A small contrastive image-text model, trained from scratch.
Data: trained on photos with spoken descriptions (Open Images, Localized Narratives), 203450 training examples, 3.3 epochs.
Rows from block 6 of the text encoder of a small contrastive image-text model, named by matrix and row number. Rows with one number belong to one neuron. Each number is 500 + 40 x the weight over its row's rms, rounded and kept within 0 to 999. All counts start at 0. Numbers have three digits each. After the name is the row's rms in percent of the matrix's.
After each neuron's rows are labels from the 100 texts, of 14976, where the neuron reaches its highest value: "fires on" is the input token at the peak. Only what is clearly more common there than usual is listed. The data: photos with spoken descriptions (Open Images, Localized Narratives).
# fc1: MLP up (text_encoder.blocks.6.mlp.fc1.weight, 1024x256), inputs 0-255
# fc2: MLP down (text_encoder.blocks.6.mlp.fc2.weight, 256x1024, transposed), outputs 0-255

fc1.315 109:512416502489527454472418456601575443519509509551527554455484470517470486529456480500464542432489585439483527530434512493563438550523482472488485456611500575498494494421490486470562496473477512499478581510478465537491552441533464447455485426452455475494507565498547514465402525547462475507509489529462523593483471477495456489496492511536467490470430496462510465504451503476452405460479470537566560488479500529492494470506549484455524499457512488471483488530449549537502466487492617487481491498523495438463354517494493523480496468498456482462485525489478455494504478418555499505548512544418442481451452514532473512523545501473475553519485442508468492441480515531502525510516468538487511503510439529491516478590539447453458524504528402498448459489443533524509577475442479
fc2.315 097:447489532504490488487432555451536458473510553491512480511474441558530573455554514469446480514469540553439482505527527491503461519506513503536515484563500490520487607515521464515552463491372458511491556518486512451569541490453555574453529477500456541492409456499566538457587490454473537542449492497487525429534504457499506493550494435554511526514559486498469504502486486550467542439491593500500527476467592569563453607453581516539487505516519452535523560465526452496507559505557516459499451456527495497478555469427444471468476453392461516517546518511510485501443535543503501475545444549482499461491436474553484501443502524467517509536530449509536530546454567465477408510452506430462482535571524519478563519512495541509490462515467528503548473475520532549548516512560517
fires on: "area"; "empty"

fc1.348 086:516475510420509526448454564491596516561536402534467438478511487503551495537577543512495469534514488516546565547474522517537466536412559407422472524405462498532439504514504475521467458531553508584504443489526427465424526497499473465546469486463513474483422493399471476454526442550464549503498455516459458466513524467516558536519475462495535525436477490542474440518491501496531539531503540537525534517492521522475409461523463585497497521574515425570530513553571503498515530446561477490442507479495526509517512502575464500479475509548591473448548576547451515514467488515526494504548560487508485459565538502520465532496504447525544460504510520480450498515429528564504461538512505462482446536494519477537440499457479578536456527558453444496502481557480545513452468488556483
fc2.348 066:436454519417514471515419470572525474491477519517567546468451544424540564519532570531493524476485514613531553511450485435480402451497536497577447513590551467511511556540560490494484558483544491572517427445530477506533469595457500490515569442501429477486536527531479509575569478532476489479448499520512424532521483548501414482519505483511583531546447477495529525451521496500541541521520516511527479502493529532499539494465516581473501497474500484493520493509509550543473443498472492537450523503448513461489401427532517492459464501583446501490476482482475467519537471495475483498535467527487533520418485551532539530494566481482473518480623470470453433557470503431484559488468523462513480554512488495463556505550478503531543522564495446485437535493483453499506466451484575
fires on: "corner"

fc1.743 095:513544492486513523520533526491551519531550512557396502494521460485475477540540533503477456500463479533474540549592549502420521408482538489449502519506504412431510403473484408505540504510461470483427536476551456461522512533491497523474515510508504549451512523549536467547555506539476521527519542574515458517533486462494465474547506521552542468526553453571532486544465505462541571567496452563473462526511522527511576507498468461501502456455551441502429391501464529508518505470521495514473467477463490543491528572478494521484561426454524552546480603561481593499523471444489554547507559447473478494555497471548520475468575492490517476500524506492557595567594547459463448481483480458525524490499394594522499468469467531522491509510495516462506488545530475425493469515481536
fc2.743 098:501459475470519480515462535488510465543521448559529498484481539510459548482479520451543546529540533485512476391449501426542502514460539486476497423523488526437465461476590513479591472436449511552416510525458563500487485487452471535455516418471503543604440504517493472546445496488481489497473489473489438482557537449533505437482447501460496520492501475498624575490539488553438492463479443421524496518520498561475452560529584552488443486478524441478495519546519501485574487531539476537517490479561536485505545491464435518534514424471420565553457502554517412470563482484527470485570462463505483475512519529541474488597492479495500509503467529539535435448435479555531492540468452544518456562508515502559540501507538499470481479512531575531477483539446488548435481448552490
fires on: "."; "inner"

fc1.712 109:486475480567494481556548509503521458524466536448443520487512549500495510532479508483485522540383510508469563528490484526506446489445524476515423450475470483510474529497486439437515495483511490552518569524497511521455443511517501452497518538492533502465556484472477500451478562494542434600558475473412475531506483492474519465516462501444423527577504471544522492510425565447498507522457549564563537566452457543476506527474415460519535479589484449473555482522472526540580502570429507488513494487501466522487465481524569519522498526493509376515475500468502565496489535577518558512469403430459531428422369533470552467496461496498484497506502457530449396489506560495460433507492479485391466467500501517516491469511487521472444449485532516474478463564511493449514513469523479
fc2.712 073:494526571493482524534466554526516510520481530444505553528579563488497481467519513514460514484580547555520467473493465474512519497553469472498505545571423487488465568520561494493548507510520555566499465529495442459481454422472520433518448471492463534474421501509529475483503451446470442517526514538510496517498534517565529489564452503482480524506537453468496511541474508479477470472578456573555502427500559529534508528506503539458469527477421421550526479428476500478502485393468515488480433482528489535471524521478518459523538538491503555488513409482519454476566558508512458485438483449497420353522457521499512411531491516469445575448470547503476515508536442471578494519498495562518526482512526540537532460466468503491369457530525438566533463478433416487508470489548474
fires on: "words"; "motor"; "blanket"; "bed"

fc1.754 087:501495543435448471447419532480575493553567489488450531495459502515440433505580526486506499504539504520456502555466535460494422481510467447471499440535468498538447532489505503490456493497385497507524467465515518506549482502469463531539495458541504530553506555453488526504400458500531453427483446510406433474530543543541556503496466510521497495496528509498452489432528536503451476549456510461506528439575454492515495460484480531527488541427483439484474509513459456500543411550440578445507478539566509492481429469444410481503494484505544503522456491559485539510474511520519443506527390519570441468457493486515477451543577480369491509479532474473536429517518517438536612544420511518504465478439528502439479470508508505486479511518559438492506512513439476485475495505476461
fc2.754 070:483516503425491450517495451483427507539509549485504489493465548525537524542508487427479480455538455476485558426545534473520533504585470538538538530597501454468516490505573410477434518534550489539484515457456540540520544514543557494511504442418522548512476510475490461482537504501447524470502514564430447559539496575472456486523547533507574463514444543531435513513485518528471574503496406515492461578515392516538448505462517553545469513551504561574526499519436464515516459543489569522518473506447565490530586521460566512553515467463528447560479491566550532530466503530515491509525524509540552501506559531486497457511534475527461568533540484576470570514508503540491519547495499454428485501475495496462554540482498445509502510476567497376520479555398477485504496487473458
fires on: "lights"; "on"

fc1.48 103:543523500513471487454504569542526453535573527552551561516520511517548469517510485462486539468355514497501538451532448485455451579478522473416536495483572524495464496503452494584483489409572510420495461526483562498470498480520444552503488479512506463473549447582429511528519416393524560538555431474480571497467477530491498519502534532471500548525527475522582526492417513444508475520501475556509481526525515527507491468522471603464528502413542510518452447530516503480506470506447508536488478539511508451523511455555435510522496522503488555490457481526521544459488523513462449430451465439544562502484495492438455489449548527462561494535537489469484558502519552447588508570470529552440511506485504510464563494428405501543489547476531468481468434504473526501476474487469518
fc2.48 106:481421464540507528478460532470554501501529573499479439488456478444463464529430515559473488501608485560482478463490519474523578476495558450522542514444448500485513519507525471493483430480520543497500536531492529479450523437482437516497550537550505551504462461613503493476583592524432476519466487498493457495457528463505446552467565539396526495491433528549481495485569491574543407469543479485512563481458520497446555489402518490439570499510461439564519556488400510501453537450496447493465491506550496530488533499486526508539486443458461500567471521451511465513487544525500554487523543526457485593482538468516444513595495492528452463473481502545463510451566482476466500482488526526539449513455561517450424506515522537532431498535516459484457478421504507436498522516479517
fires on: "his"

fc1.733 127:476451576530535514467462540516609443467511472547465505462519477470473514541455444513497491471490494508468490490574510476577465502462492481449547491485498485498440487504488522460539521511524464502482513507437554464509470432547401441530525556419526526464474506479508520526536521526488525388568452507441462553486520479417541498460575500522419517522503433482462488451448514466492489431533386446495521542466554411548532536518478585535506472491482450492575488528420413502527450489480590538516541465477493550504419513491487531531533497490509516517533523614427465525548479551583485518469526518499482517504535457502514496491548452516513457519520460485455471502516505507480472482478578484476509538562574525448477469496465525506522558580576476499475502512510567491537486480563442
fc2.733 052:494482467496516486457533468473391472506456457500473548540480531495613584471530436514453531459500513527487467447481480533507488543463581473453516490615544465576503504567520547437549499509463498525586486515522521483517538505487503418496481494496514484579545516486491530485534511507499555520503488507514498515527508444507526519533539479513492573501501486443439548437503474550503511439503566607463532543506555521535514500517492509497530514594540428501522447567501459529536415489515435548515549496489554467428567430543530536431478477506514419505499494570526431585471466492517470497508480433509435446488552509530525416460574513496530541475509432459491431534494555532545549496523544454424435510509486479536523533464463570480497470540486510447517543462479457515452512472491512
fires on: "area"; "has"

fc1.622 115:516500513491532517483515512534428569492501498507554504518461486550492514531456529539461500612499505477476506466523454511493454454518554470528502476488510515506562576467510410457442445601492506517468579473427462492449500433574480499497479512574517488494494504526474495580508507440530470524432444405510548527521532561540540491504516485472479549435422451540551481455517513540474477577509518513460426513512476607484439508456523488480472496519514527481465476504462505510513488595561532528444552523493482492447509551559611475540516548534500439540622515508501533524557503506451540500551524467466536573443490527510525476519470534520474532560539518487494466517522490441492555531542493581520550478535496532584494454471609444502520483445463463519508541513533451514525513556489444
fc2.622 082:472516540469480532457569521478453502543479470458463479482537581506517481504542457489519487511443446530517534533448525461482486480501424442504512457510454583483451514577464506510496461426538576478537571508544534530555531470435435448522467533493454500513467554505429472499496480485477520530464499466462511504510423505535533491503483518543515423525534470459543513460486479463430531483501533564456596520544455436546512572523535497490502555460514455551487485528583414471546409469542486461510454494487531516499431425486534512517434443446521523473507499493498476466507587423568493522508607432567499503417456423534537464536500532541486499502463479545458430497504413457489482558560547525491487514516450488474571445539512467496491554522490496593498523453507492460458490515527457
fires on: "find"; "doors"; "think"; "fireplace"

fc1.115 140:425488530523505620532595392503535423471437495477537471488486509494485428494523509469543485545478434509499517607550586451464497459504445490450448488523541555499493444548495546503473461504492521517496490623500528525505505497523512486510505503494517468469562543519456484470460491546508513611460517433473433565490478522478480488462507462485525462496472519560475494538420493529519424547432496522472509457468490503529551491464508536508494560547506531439507438481467502451447474489547403524499472527531525533516446521559506472578532533460517617496436562562489520504486575551506508513501505532620519514487491542502441529526512414497485494467477577519532478469557532491505488481538452518489531437489520518504500526534520564535564498482509534468472462516482538520511601506477504
fc2.115 115:481510500489471518451475464471425413456537527448535510552470433459537558563466471494473517460569486455528476513475517541518474545462515514478428490477490493552521494528585486488468550547475518535473479517505497585525507463461450515467509525490452519487504477538454472488517585455457463530440496540460529493558518574484479451512569545500503496566447508582485506485499469487548559494480536466518504516496479490463478502444460555440488510588480580554519528522453467475544471566494447501452475534487467554509517423474527516526515441493599515497510545504534518526419507500505552484501465475495507415512516512462493547519528566488531522519592499457412370481518473476502485360389508501468493499529582488494464440530480542426446517522553496445582538475523470480542506495510489
fires on: "find"; "3"; "it's"; "placing"

fc1.577 130:460489533473465546501482455495504419432476533528493501498477509550474570504504447499484506502472519502502455519536506543518456528509500506431541499526458528507497472391416453435638578491539518478466552494507499495483517463531490437467459534494521536479536517472484523465555516586466479535542459499486519538565537448455503477473505490567475490499434480525479460560423486508487412440479492466486541559560561460557472454516543495551485458502500532470465489508476495535471447496400533513465523411455484549480419468503534567535524489542472579528511529509475421556438478522540477498449565562541482498422592515526477502505512443403500531555464457530485496493477484502476511453561485503510541501538470475486569484538518466547580484539557435503495445512487498487497481425403458
fc2.577 120:477483433526468563502495572522486510524446468503481490498491467436515506488456478556482496477448466535486594490497529494440464443486476513444554530587518471477527498536488480520564485486587473462523474476452546425491471485434548493466552402526489547522558458470564497521562425494485499533433490479456476490537474470550548516538535462486569509436535483476495467528460410490416453533533495487456484489555557488537510557486435470548528563534470458467447461523544553526497545497518498556425488425545545493501558420488533505513575496476435472474543476430465492520395586443490541446562472476492448504491511487514596562497501490534479467495530492494450461505480489498534579429446553473526490520521488472465506529429509566511500490496496515523555515461429506478501566452451459
fires on: "area"; "wheel"

fc1.530 082:565540491497532536486500572465510485495500497465511465457536498456500485443582574470500558476507465485501522562376476520484504481498499496492487548462489530427520480387460508491527505432472456536493520540470594437385526470476487532480476532513453510515520470485512490521605456528517522430499472442484461516435502522559545461527512476483501510439452475509454486458432538502476472522548567542473558463491522516459482514456549538471495509412557523496494472497556419463496489511468441578569547510506402485526489574505522491637490506493534498495431481499488457497496507479547520516412491485587531512502503452539521506485517413517418553507521552472496537510475560488519529437473552495574462463494457492443562527494526548476465454477435469548478489532530466467467505502517455
fc2.530 101:419429484521539495546501487491543449503463551483534536454467452502501570505489511478512459473517577541549376453465540530490480503536482510535525521435400481545503496505519482488519484516433436526444502531514487448542510475482470545514496620468466524498473419451525440423478518528514523470457450531464514564478497546474503435506493552542558455496456496451564453540514534495482487509495561497541476481539467516527539501461542502513521457483465508455491495556489521502561463435497504487511490486503542495518467479547509473536434587495504532516491435503486656491505471453611422462484434524525474522524451536474521545516506471448441477555528523442420519462466465458560554524588486524449504575544473472524492435573530470430484551508528552539469456477503490507512502450532503
fires on: "."

fc1.58 106:461503466562495465439501427486529530553529488462522505571479485506503427494501459581484485490545477506471540502414550512506472496538535505379519568522502585434497415469527444538524479474467498444513535458456531503438495567505437471470538567559492481542578527467520496502546471524509464538588487417508519461523527536565533504485495510520435543505582531432442548457436502521522475477443545474514521519496521428498459502529504567499532474516534607403469525492487437431528447438475483496475500491492533494480490479529546549490514466488473550504524569451473499538542491512444445415542446456482596495456537475482494477451580458525541488481488443484521493439579499524449478574496501409499498443510534509528580510483510525530481495452468488541497510513531506492463543525492513
fc2.58 079:552557558520518570531545486506526476492500481543401478454467535462534459451501557540502518441497543506496518454541487436513489495551438570503504502478523574565466471520494539450448526498524504562520451477498469500512520490538491574485449516461532426492479508515445541509516528471524487491474497478493481475485538495620461427520531557488519457573524458539436485455470520520452499451444482458433521428558464469500527546482580496525450484583479478524531589504539555522530451426502486459475444506505453579581534386405500485477463473535479457525569540510453424450506457527448535487517498560531491506480523492488470534569498500480490450537586580453482463484502437498434515466495532511472467481461511430432515558467465467458514514478482500495449474558500543505424526485496523
fires on: "."; "band"

fc1.644 099:472456569560514555566504518484545569489468505521520525499521486438561532552533545545491477497497524498469535566548539491476461556471518480435474479458561532543533560448482520466541464418459507557485585543524519527501496495464517490473423498503503535511557548449477487527546544511508540504494462531566512513484504505503517547524617492475478496533553519497554450590431491475446512507457577446482463455347472517519460524517517517498526497462544458529554482517439458526500552532480486519425549488481557507539423539461520494507555471480563494533454545464503485488469510496584498537570479423437502544480474509524596551488440473508507497517601487488490476514501485537552493536513451539593451559538525575445463510500515458520451548509513520513553503498474563484570505532527555
fc2.644 086:574427477519458508492524549510500465470509470415483459574477550455426485460468512443578537482480500503498471532474478525566471459452427491518507534513487603504539546551465494509532506572489546402499472467493502487514474506525463552485443527569422554496549437497537490486485479522411536476509483465427501476515484446569476498533477505447478540513499470458457572536549460498506455514421471484432488486454566475494482523481459504481594463501478498550540576513507514490459517479472554455494500553479508473493558498511551515534558539532527471547505455492569430503552524429491552508576410442462443471470537569526483551505470539555522434500490529530533474495506550514456526449508447483443444445549463488449485452455456520487559465511527476555509470494492471620490437464498484
fires on: "suits"; "wheels"; "shaking"

fc1.311 115:537496482493483519524520489496602480516476526569449488521507472465491482528541499470553454506466516498514447492480563569502504467528538518481520552566543441558433474470517489513536446444462525484568458545504403475536524504539486492447534505453527510447506543478460480570467475530544505396542523558455477524480517512444537560512488464437550489471400490473431492495458430517485461451500502497578519596480501506500457533481558390525497539555523497474513567491473499485500441454455589561484449539486443480483448484525508513506485509526591451490503494531503439490530583539472431488547407542533449542453549490546459490517410514493480532509419481477459572478466549492519470548538547460490357491490481453477503499500473504497501411469471475526495513488532494503458495492471539
fc2.311 142:516556551509458446551512443494512507497494512443529503493560515544531477458430511471464449481449489526445472518533496506515571541502498542429411505494504561544495573495430538580439514475465500481468477510445528567515515537598515490448472529456457530544534430480534460504540489499451481474511486577524523497575424465390469509521576464474431453515509536545500554486490511485456525483508512554522381535517560508507499566469514465562552437561508436452494432506476470587481470388491494490471516508480553559548485532509484429505482582492474554518586486548558560481523515481542522501425503489509543491477468440502484496521476541487419554518492491461547577490501517506538413531483477469503546492510539495487493521508483504453566468458487495448476526534443491570511495513472483
fires on: "stadium"; "many"; "tents"; "crowd"

fc1.683 144:479472503521474537541401515465551548518475503468432489501500430556475579572514521491417521505463517499456433520481572485554410468493471521518471464518449542521457445491445542465595490501590492542482507450466493467505525449598530471527501555472497529529531543507402530452565510502501472428405478568475504558530504433450519510418533506509502526512505501497504529509467518493516551438518494548502541525497505434492531483459561512440529465520457520502596542478428455468503516467506580482496499412496524536521467497487454532515392539540404491502492504474442490498534500585488500509445517571540462486453520490535427484566534486497515455519531475545476485477527513535472517496533494529529486518526514505514548432465442494538520517531510463412462462526529487453548526515396469
fc2.683 279:521386544475467437499591556484491497487527557478531442465478465510522548373462462431530461533453467509435461495463443470578520429678528483558560499551556535541538525533547498485537474533515443503534500558530466525553423532507553570470542451492497517479516507494487537447489480492430490465444568522433550503509475507496491530569584506491482567493516477506475478515523486482477492478527539476453500524545547498510483530508481468447507495487461441517514502451513533577511474489506477456475458433518491464521487454464542452478533477516452466571494415487526457496537545477544571533572448507539446519495532541511524550539508525576458546483501497508495455523494506466548529436443429471480484533542556493531569524465528462488487463516508545553542518527482492529513445514528539
fires on: "area"; "blur"

fc1.290 118:456446474432475437535444461522465521541480533581497470473495491435509469556557539533465477476504470511498572534453544464518486557426421493526496503565505503482433571520521518484505559445458469502469503524560577481484562547537520514500495510523504551455557567487514479466454468451487472467479486541462547482503511571487537547524541433593527501513532494565484528497505494481616504548489475471472479506480487519471472498505474516482503465439508434515558450489467578469494513484469573531516458435480499519520464485469468493549509474497540452547445456515486522436510463457467535544553440538544548490522411458519452496402515469489507461456460459453512449497547447508495489548524404485439488543507507503501488505523548502555481540519548406472510570443464515467414523553416611
fc2.290 120:527532543520480427483518518455487500538597517492556527460577550481476486579468447597440507552510552529507543463538461508447466484465462509469525559551477440495522479448445499462437504463467567466494513500449522516503538431504547543514515456540514519539498503483488488608478522461547485497538504452520515503518530539527562542434476542467455526497553440547514491508467449536491500513515483493518543482524514499510473441446512531456456507485526516527421500413443586460462489476504555466484476457569551562512492501493496509494473447431462508488447492571440395434448543481568473496515503452515477520523522521576464544465554523480545459546470522463403479450509491491388495501489497460492494526456553536455575550521505487565497536532630436535500523487458462511507491473557504
fires on: "lights"; "roof"

fc1.66 115:517526471472520468505479497403497533530461520494518563528503514508541588473503501476463450526443480472480497529466467501519505547514515522492439511447577493481430441472430566400484434418542498502556504507546582508481539534490432524498539469441449481470498605452504422526488529524467435521500561502455494468493467541540435485496497474539489548427437459494451512511513451432522522478521537474531502525500539429417534567436477522493477482505484434511502557448487520468425530521524502518500444522505464475453530504487503452511411516452547478463403544522515511490539453484481447532526484585481454539533399585472514520483475479581525418429539473508516479522441518458505481453532498557505485522455510494481430467499522464472446502499480538496447461511573519489512510611531514
fc2.66 088:526474531504500557532543577573489414485500488477593481520449470493508562544538502463517579485510485497572482499501476491472538485502545494504451486502520483493487505455498530498426488451528464504562516498532556505442593516453538427541513476485398579554476556426547476505474464421543516495477503509542593466512507501434516505458468566497485453485521515500483483536485505463535536496514573489620453552525433451501502495472506479492562488419478458473436537476544525501535494562498517465502486557521535497504539591485462494570499489518531478501427559578476523470519488502557540463473525512529483542524465523490432472586562475558423477513397480459502477553471459524473489558513471514525426568493522468464521450547621533441513522518518555505531527477502543508455526514498488
fires on: "see"; "little"

fc1.329 108:507460512505513494510498539512491512539501472486455497494492492538506514541492487494534456473485479525491554554590460549485453462514532479504519457506469528464452506561474422400554564550513554524483524442523551437489501524515530484468505455473425553468450525558499582473569520497470535467481446536451512530515503534492484427470485450489502515548474470548539503482482523518493450521551494566455421522446405472497449511533465554544521478466502419490505508451501454554452506511564487493491515497467437578438441475544476565489447500567509458506491455474549468506597531539476562490503607468475587488398570572497526489498465417498525529608487544580541491510528529466458503436548520436469515434462455505511503534503457508506453426532494519449494518502495518457462497441536426
fc2.329 105:534468577583490483541506506442514449530547503464555466468509562601527510422496410509533525475503459487472474553472545558536524514560445611501533454523528424487445531506537450560538498521487489488485524514508480557487509516560527537435545508487533508493544516425492528476532476447479525431488481497462498447582449527523502529501595462487498534503466474526530466526457470500568435574569423498509535401528432499463500509470450490546503534478498488523517562473529496483514458539472558513498446521490512466489439483516483499542526610514485520472552483586586456616458473480573501559426486480495497507455548506499485543484463498479500464502473517475551497618473494525494554490503468528483543501502506459523530520481512522511544415496531510492491430448417499472512470488563523
fires on: "words"; "visible"; "near"; "from"

fc1.297 084:490555544534540475490477491524539523477512529538584549523507459547484456490573473479543474506460470593481500435496466512499499518513492552545425547457451493573465467430491390560467420545498490520507504494448432496543481519480554538490535432500442461522578483475506554543564496499576478541612493378514513441467518564539434462448576518474474479436499584457559474426483463502497493498444489462498452528466490510496493510472522493445492545524523509488499542495471477476510527459475496511464487511436598511519531489530440552470471467516524455564429481466525478490483503429455501469430522440471522465453473519478452516466456479501569522508627502444475509479495520496534538478455497440499489480505497512480512406491526436506562447537491441491479457510511468447520493526467447
fc2.297 059:519403475562464468547527479493567570509441494461532479536500460483402510505525554500557434540524509488490520467454488564399462452538482471417509467508442462516481507491494487475510528542454515491523537447495514554496515482509501439541455417534469502526559535471431494483422546519528467450408495506527527464554509543561501493499424491481507567505528544553548569475523460474446466461511416517490388501414412479561532505565510497493530448502528473466460407545539496477544482518494509519516512465531493501520451447469532468503534512489476506481517402494496416474543542509477507508536464498492422495500533581556500579472521524552453490472442441536475453509526473453459490543466513519524508443470513433459487471515483538530541463466480510482517554514498395538478526479580483
fires on: "into"; "hair"; "either"

fc1.431 115:428500495428582523515508549504542460508498376560519494482526497528539465485512534535535514568444543486633524515502477503528565462476521493425491527496476487501406477428545580470420428497537510510413483533471532519475534461484447506491527529551538458486504542517514515450431479508520521494589497473503520526455566520502514469525496470570523493512454470544458476497469538511501528471499519507560511521516466515603442438511554574574471530539489506518517451489483477548577493473473432504495532526490560551504504573544516479483504538517581475487534523561516541498437507538484542414427472503505467459508530510491527550464496559588535432494525493509400526508537484490510475498517517454468495489512583408556496555550482551518501449486412472504523499516451504525471525522445501
fc2.431 133:432574509506492496494437477457506515586543477493474491481529510458538484562488564433490520517524492452488486495402579406430523503520506544455612492537458519542566436477496476513502486517492488480504502504504520392548558523490533413525540488438460557506508520520556516479479492519472542540472441531518464498505505479471433531569472519504523406498527504473478450481522535565452506525503469433492525472513485489595458519505490426542547568551505536513487534547565544493477407495552441494432520494427530496525484372528455547504495514492510471480473528549502532507454513536484496555520493511529531543513488576529470473526577490552526400476484513499458502474531410538479529503440467528531459472465550543526503417554576469529494504510496522453530476522451538459512430480485524
fires on: "corner"; "left"

fc1.338 113:477474476560498506581448419490505554419541541572555489495525485523492533493478524420558492512495530433396448589498474524420421580440476549618507503497504578530565522421460477463531470502501470526455506472449448534498493543579479527492532538573475542519484536487481550544436503487516546531516423446542509418474430524484438519484500508492542493528559511479517480488574507489520498500502560483503493527527436499551505565515519576447532478497481480480509431473561504462544469465470493476425502493505595515523460455448533472520503492438542458519548517514519487510519570461562416535440473496533516480506505482490510487475477571506502536513482529536537506524480430531512506535413420433516504474509521514498477560441528497518548506517519437502508488448557501429538480517519528
fc2.338 088:485582541506484522503497515487518472576501507445511525486581536563495551561554501558501517490468540485552557493530517476466526478448479473505488543447463507509575524520518517563533433467495438486480506537569514483495505445442508445561467447507497472447531507440481525591552479475555471548485486520499454430552514474470478459516547512464516494558528555563533510462472449521525509474510526506444493495472417532473550466488460468550514515548498395528520495548528485469502470547542490474492488467469492499518483419369487471463440381418499489556545517430552524533478534467555483463548505554522446498559405495523519421526516502490512453542487497343496502515568497542482516501488547480569493500496542472497536484480528450483458488531521511509470446509444438555511426495534468
fires on: "find"; "uniform"; "sat"; "coats"

fc1.617 126:478444482543551500465521490500523492530463501424442485483501529467441521577480482483500498621543506498508482578462519571542432489430540480478477402542493557482495526525542522479565487519504489498491517495449486492461498459496418546453486518411497471517466530492546495448465528433525543407525462559435558528517530494495520499516532501486421468516502422514462519515455532433592449564499559616561528551534435524520526491499488548573524514509474464428499480463496535459508479536504503444498505473500496569467412543544484534545475484463499519508439554556497515520456467494555486515486555487543543504530467549521441465565457486501506486460543440519446493488521507470496437423574512531496497483480573498592514514492489485455542559526553479457450502620498518472471512484537497
fc2.617 084:493524454530486454449545485585554527560534493489432543587502533516552538493443547493460442489493488469514551511482477532604523484505495488506507490532453508471473550564490469514484559557432495471476453506521469474600533489523524544450419434464453545448432525498445460504558489479458468388416526503521586479530556488505551534472512511496510508483435440564592491468513440491468484444548451542511492479454547545536497511539515414416571559493481463527460536518500534497566504498494465538492519496550435492583551530457535487416531470509547465571496470473447504448504559545505520502519502499470466505446506557487471473517512547535516458476500485489458491464442566504494501494475473527490533585561521567521543518484486476466454431457523455542482545480414470463473482478490530
fires on: "words"; "gloves"; "facing"; "motor"

fc1.108 079:469529556584526539502487425511570559559526415499526492516472493482453486443527467518525484588487503457478418596496488525558459517491552505510515536539456458551554538477536536539496456413437487479566519505492473521496547528548521479549550444519476451506495531541459473568542516509543547590512532546519480496499545557528529530539517478469589529523543518583442496501505528505499388502484439527505487548542387613518535466513501494519436484555498483491506418440524537526497497448519501445429513520487488530464553494501454490587507472482507483559390496525527490519516484492441509552455569540525526490456520448502483491537428497421452507502459560523475491508535513482514476489529603493505537482508497548491491493469493508485529436484499505548531503535437506483544566436470482
fc2.108 080:515547426495532538416472510528518516452541497527513489553499517519536506419548559469521480481538523521487503467494559601501432485505511492512531506453496439459575553446435456493525498507563496454526500517489568514519510472446520472551554593477494491455420503578550498442473511467490460521528464478397576565510494468522474458528456481455450514546480444471485510488584536466502508495518502562537487476529505494427509509530493536464482454483479532533493551505518514533509473510519545551504475501609549517514530434414501463514482492482482552565458406465518503477543446572552474458563506503467455528516496565429490468507490540537491445489409533506519443489473464518447571514523383503519492521445494489580505526528533429471494510500440504512533467526539425588456521489553461
fires on: "find"

fc1.655 089:571570532554482475473468520455510502449506498487492553505492497456613553411524560500457453508521545451469493448536515456485521522529531534512518605560676466528481481522559534453528529471555496437504546591507505520597509532476507493566493443507523451548558491478498498496551501409488447504498450488549472461541487503518478490499463494548570498532534572512542524526571552555493534521452454502519492501478488538482467550486479507519468495479528481480506495505476600506465512469462498503521443560541508551495521456494501498515505582462510443524559517526510511502492506410443492548531488503437511548427419520528507521501531502471533486477527500446526508580464517525538476545454550522589485516445481565420492443531517525504535482487511594484483527492561482558521558515485549
fc2.655 054:534437527487548489509568400499528456474466524444545397451535448487465475486472491411483555493526451518544480521481427503476514471467525558474525486509575444486466544437502479528493547506503516449504494416506460473521520447535503502583528484508458549486524438569561530523468546512536437431494522524483442522507503504545497508442441501549566504457476526550496472616466578597497444459524480468508488538470492541518582495525510538531492530535524553473428496548508528515470557587478407594507554515471451523474463523496479475477524482569489502525473507474468502511517468548513558446506496486449532478547559554432511484442534459439418517422529494561498469460467484460483499605563575475518483503458509494489486527463443531522540538518487504477484482513503497512469461482555534
fires on: "suits"; "shaking"; "pen"; "smile"

fc1.343 109:471536522521528504553433443509524583529471470422451534489481502497447487491482485472487516521531498548517463511464491515489533466550553496499515426434526427424467477472469523421504484478510496489565543565511516514488407476471541441502524476455533494465543527518553505562448553527510538445542446512425519437447498457508460448498460443520574509504518476504532486526529489528507458492410538494550475456483447461501516500546508515469504456580558469493482459491441472434466494511418407544435474511464495454521433489532516435495525490457480509486550537487490537484484464514473516496538494543412448503533533538521479500467510396582482467415493575604506522459544501487523472472516496534571514522512518508406431564469498445438563553553533481476468450458474413516511530509570500
fc2.343 075:539482481516463536379491491553494582548566472465561492510505476430440482564477447533480510476460487490472515484432518582489517528480555533451467469524461473524535431483491547492553540568503648426554494414479520538445513544465554451533554483500501481560465544552489506491500464542514519536490455419456494496505507528548546502510477494476478445504526486450532506533473489476499537496508505528516443466549511473488532437450565443437517498537496519447519455424515449510547531456524538562490519544478482482522502568536529450537529541523502550482502467521409526471492510515537457582434488528520529498450565439495532447435462459523494502490403498563523449481518538523503568482425449494445442555530454511448527519517487498502482495473517426468497448549507482511588542457496551
fires on: "see"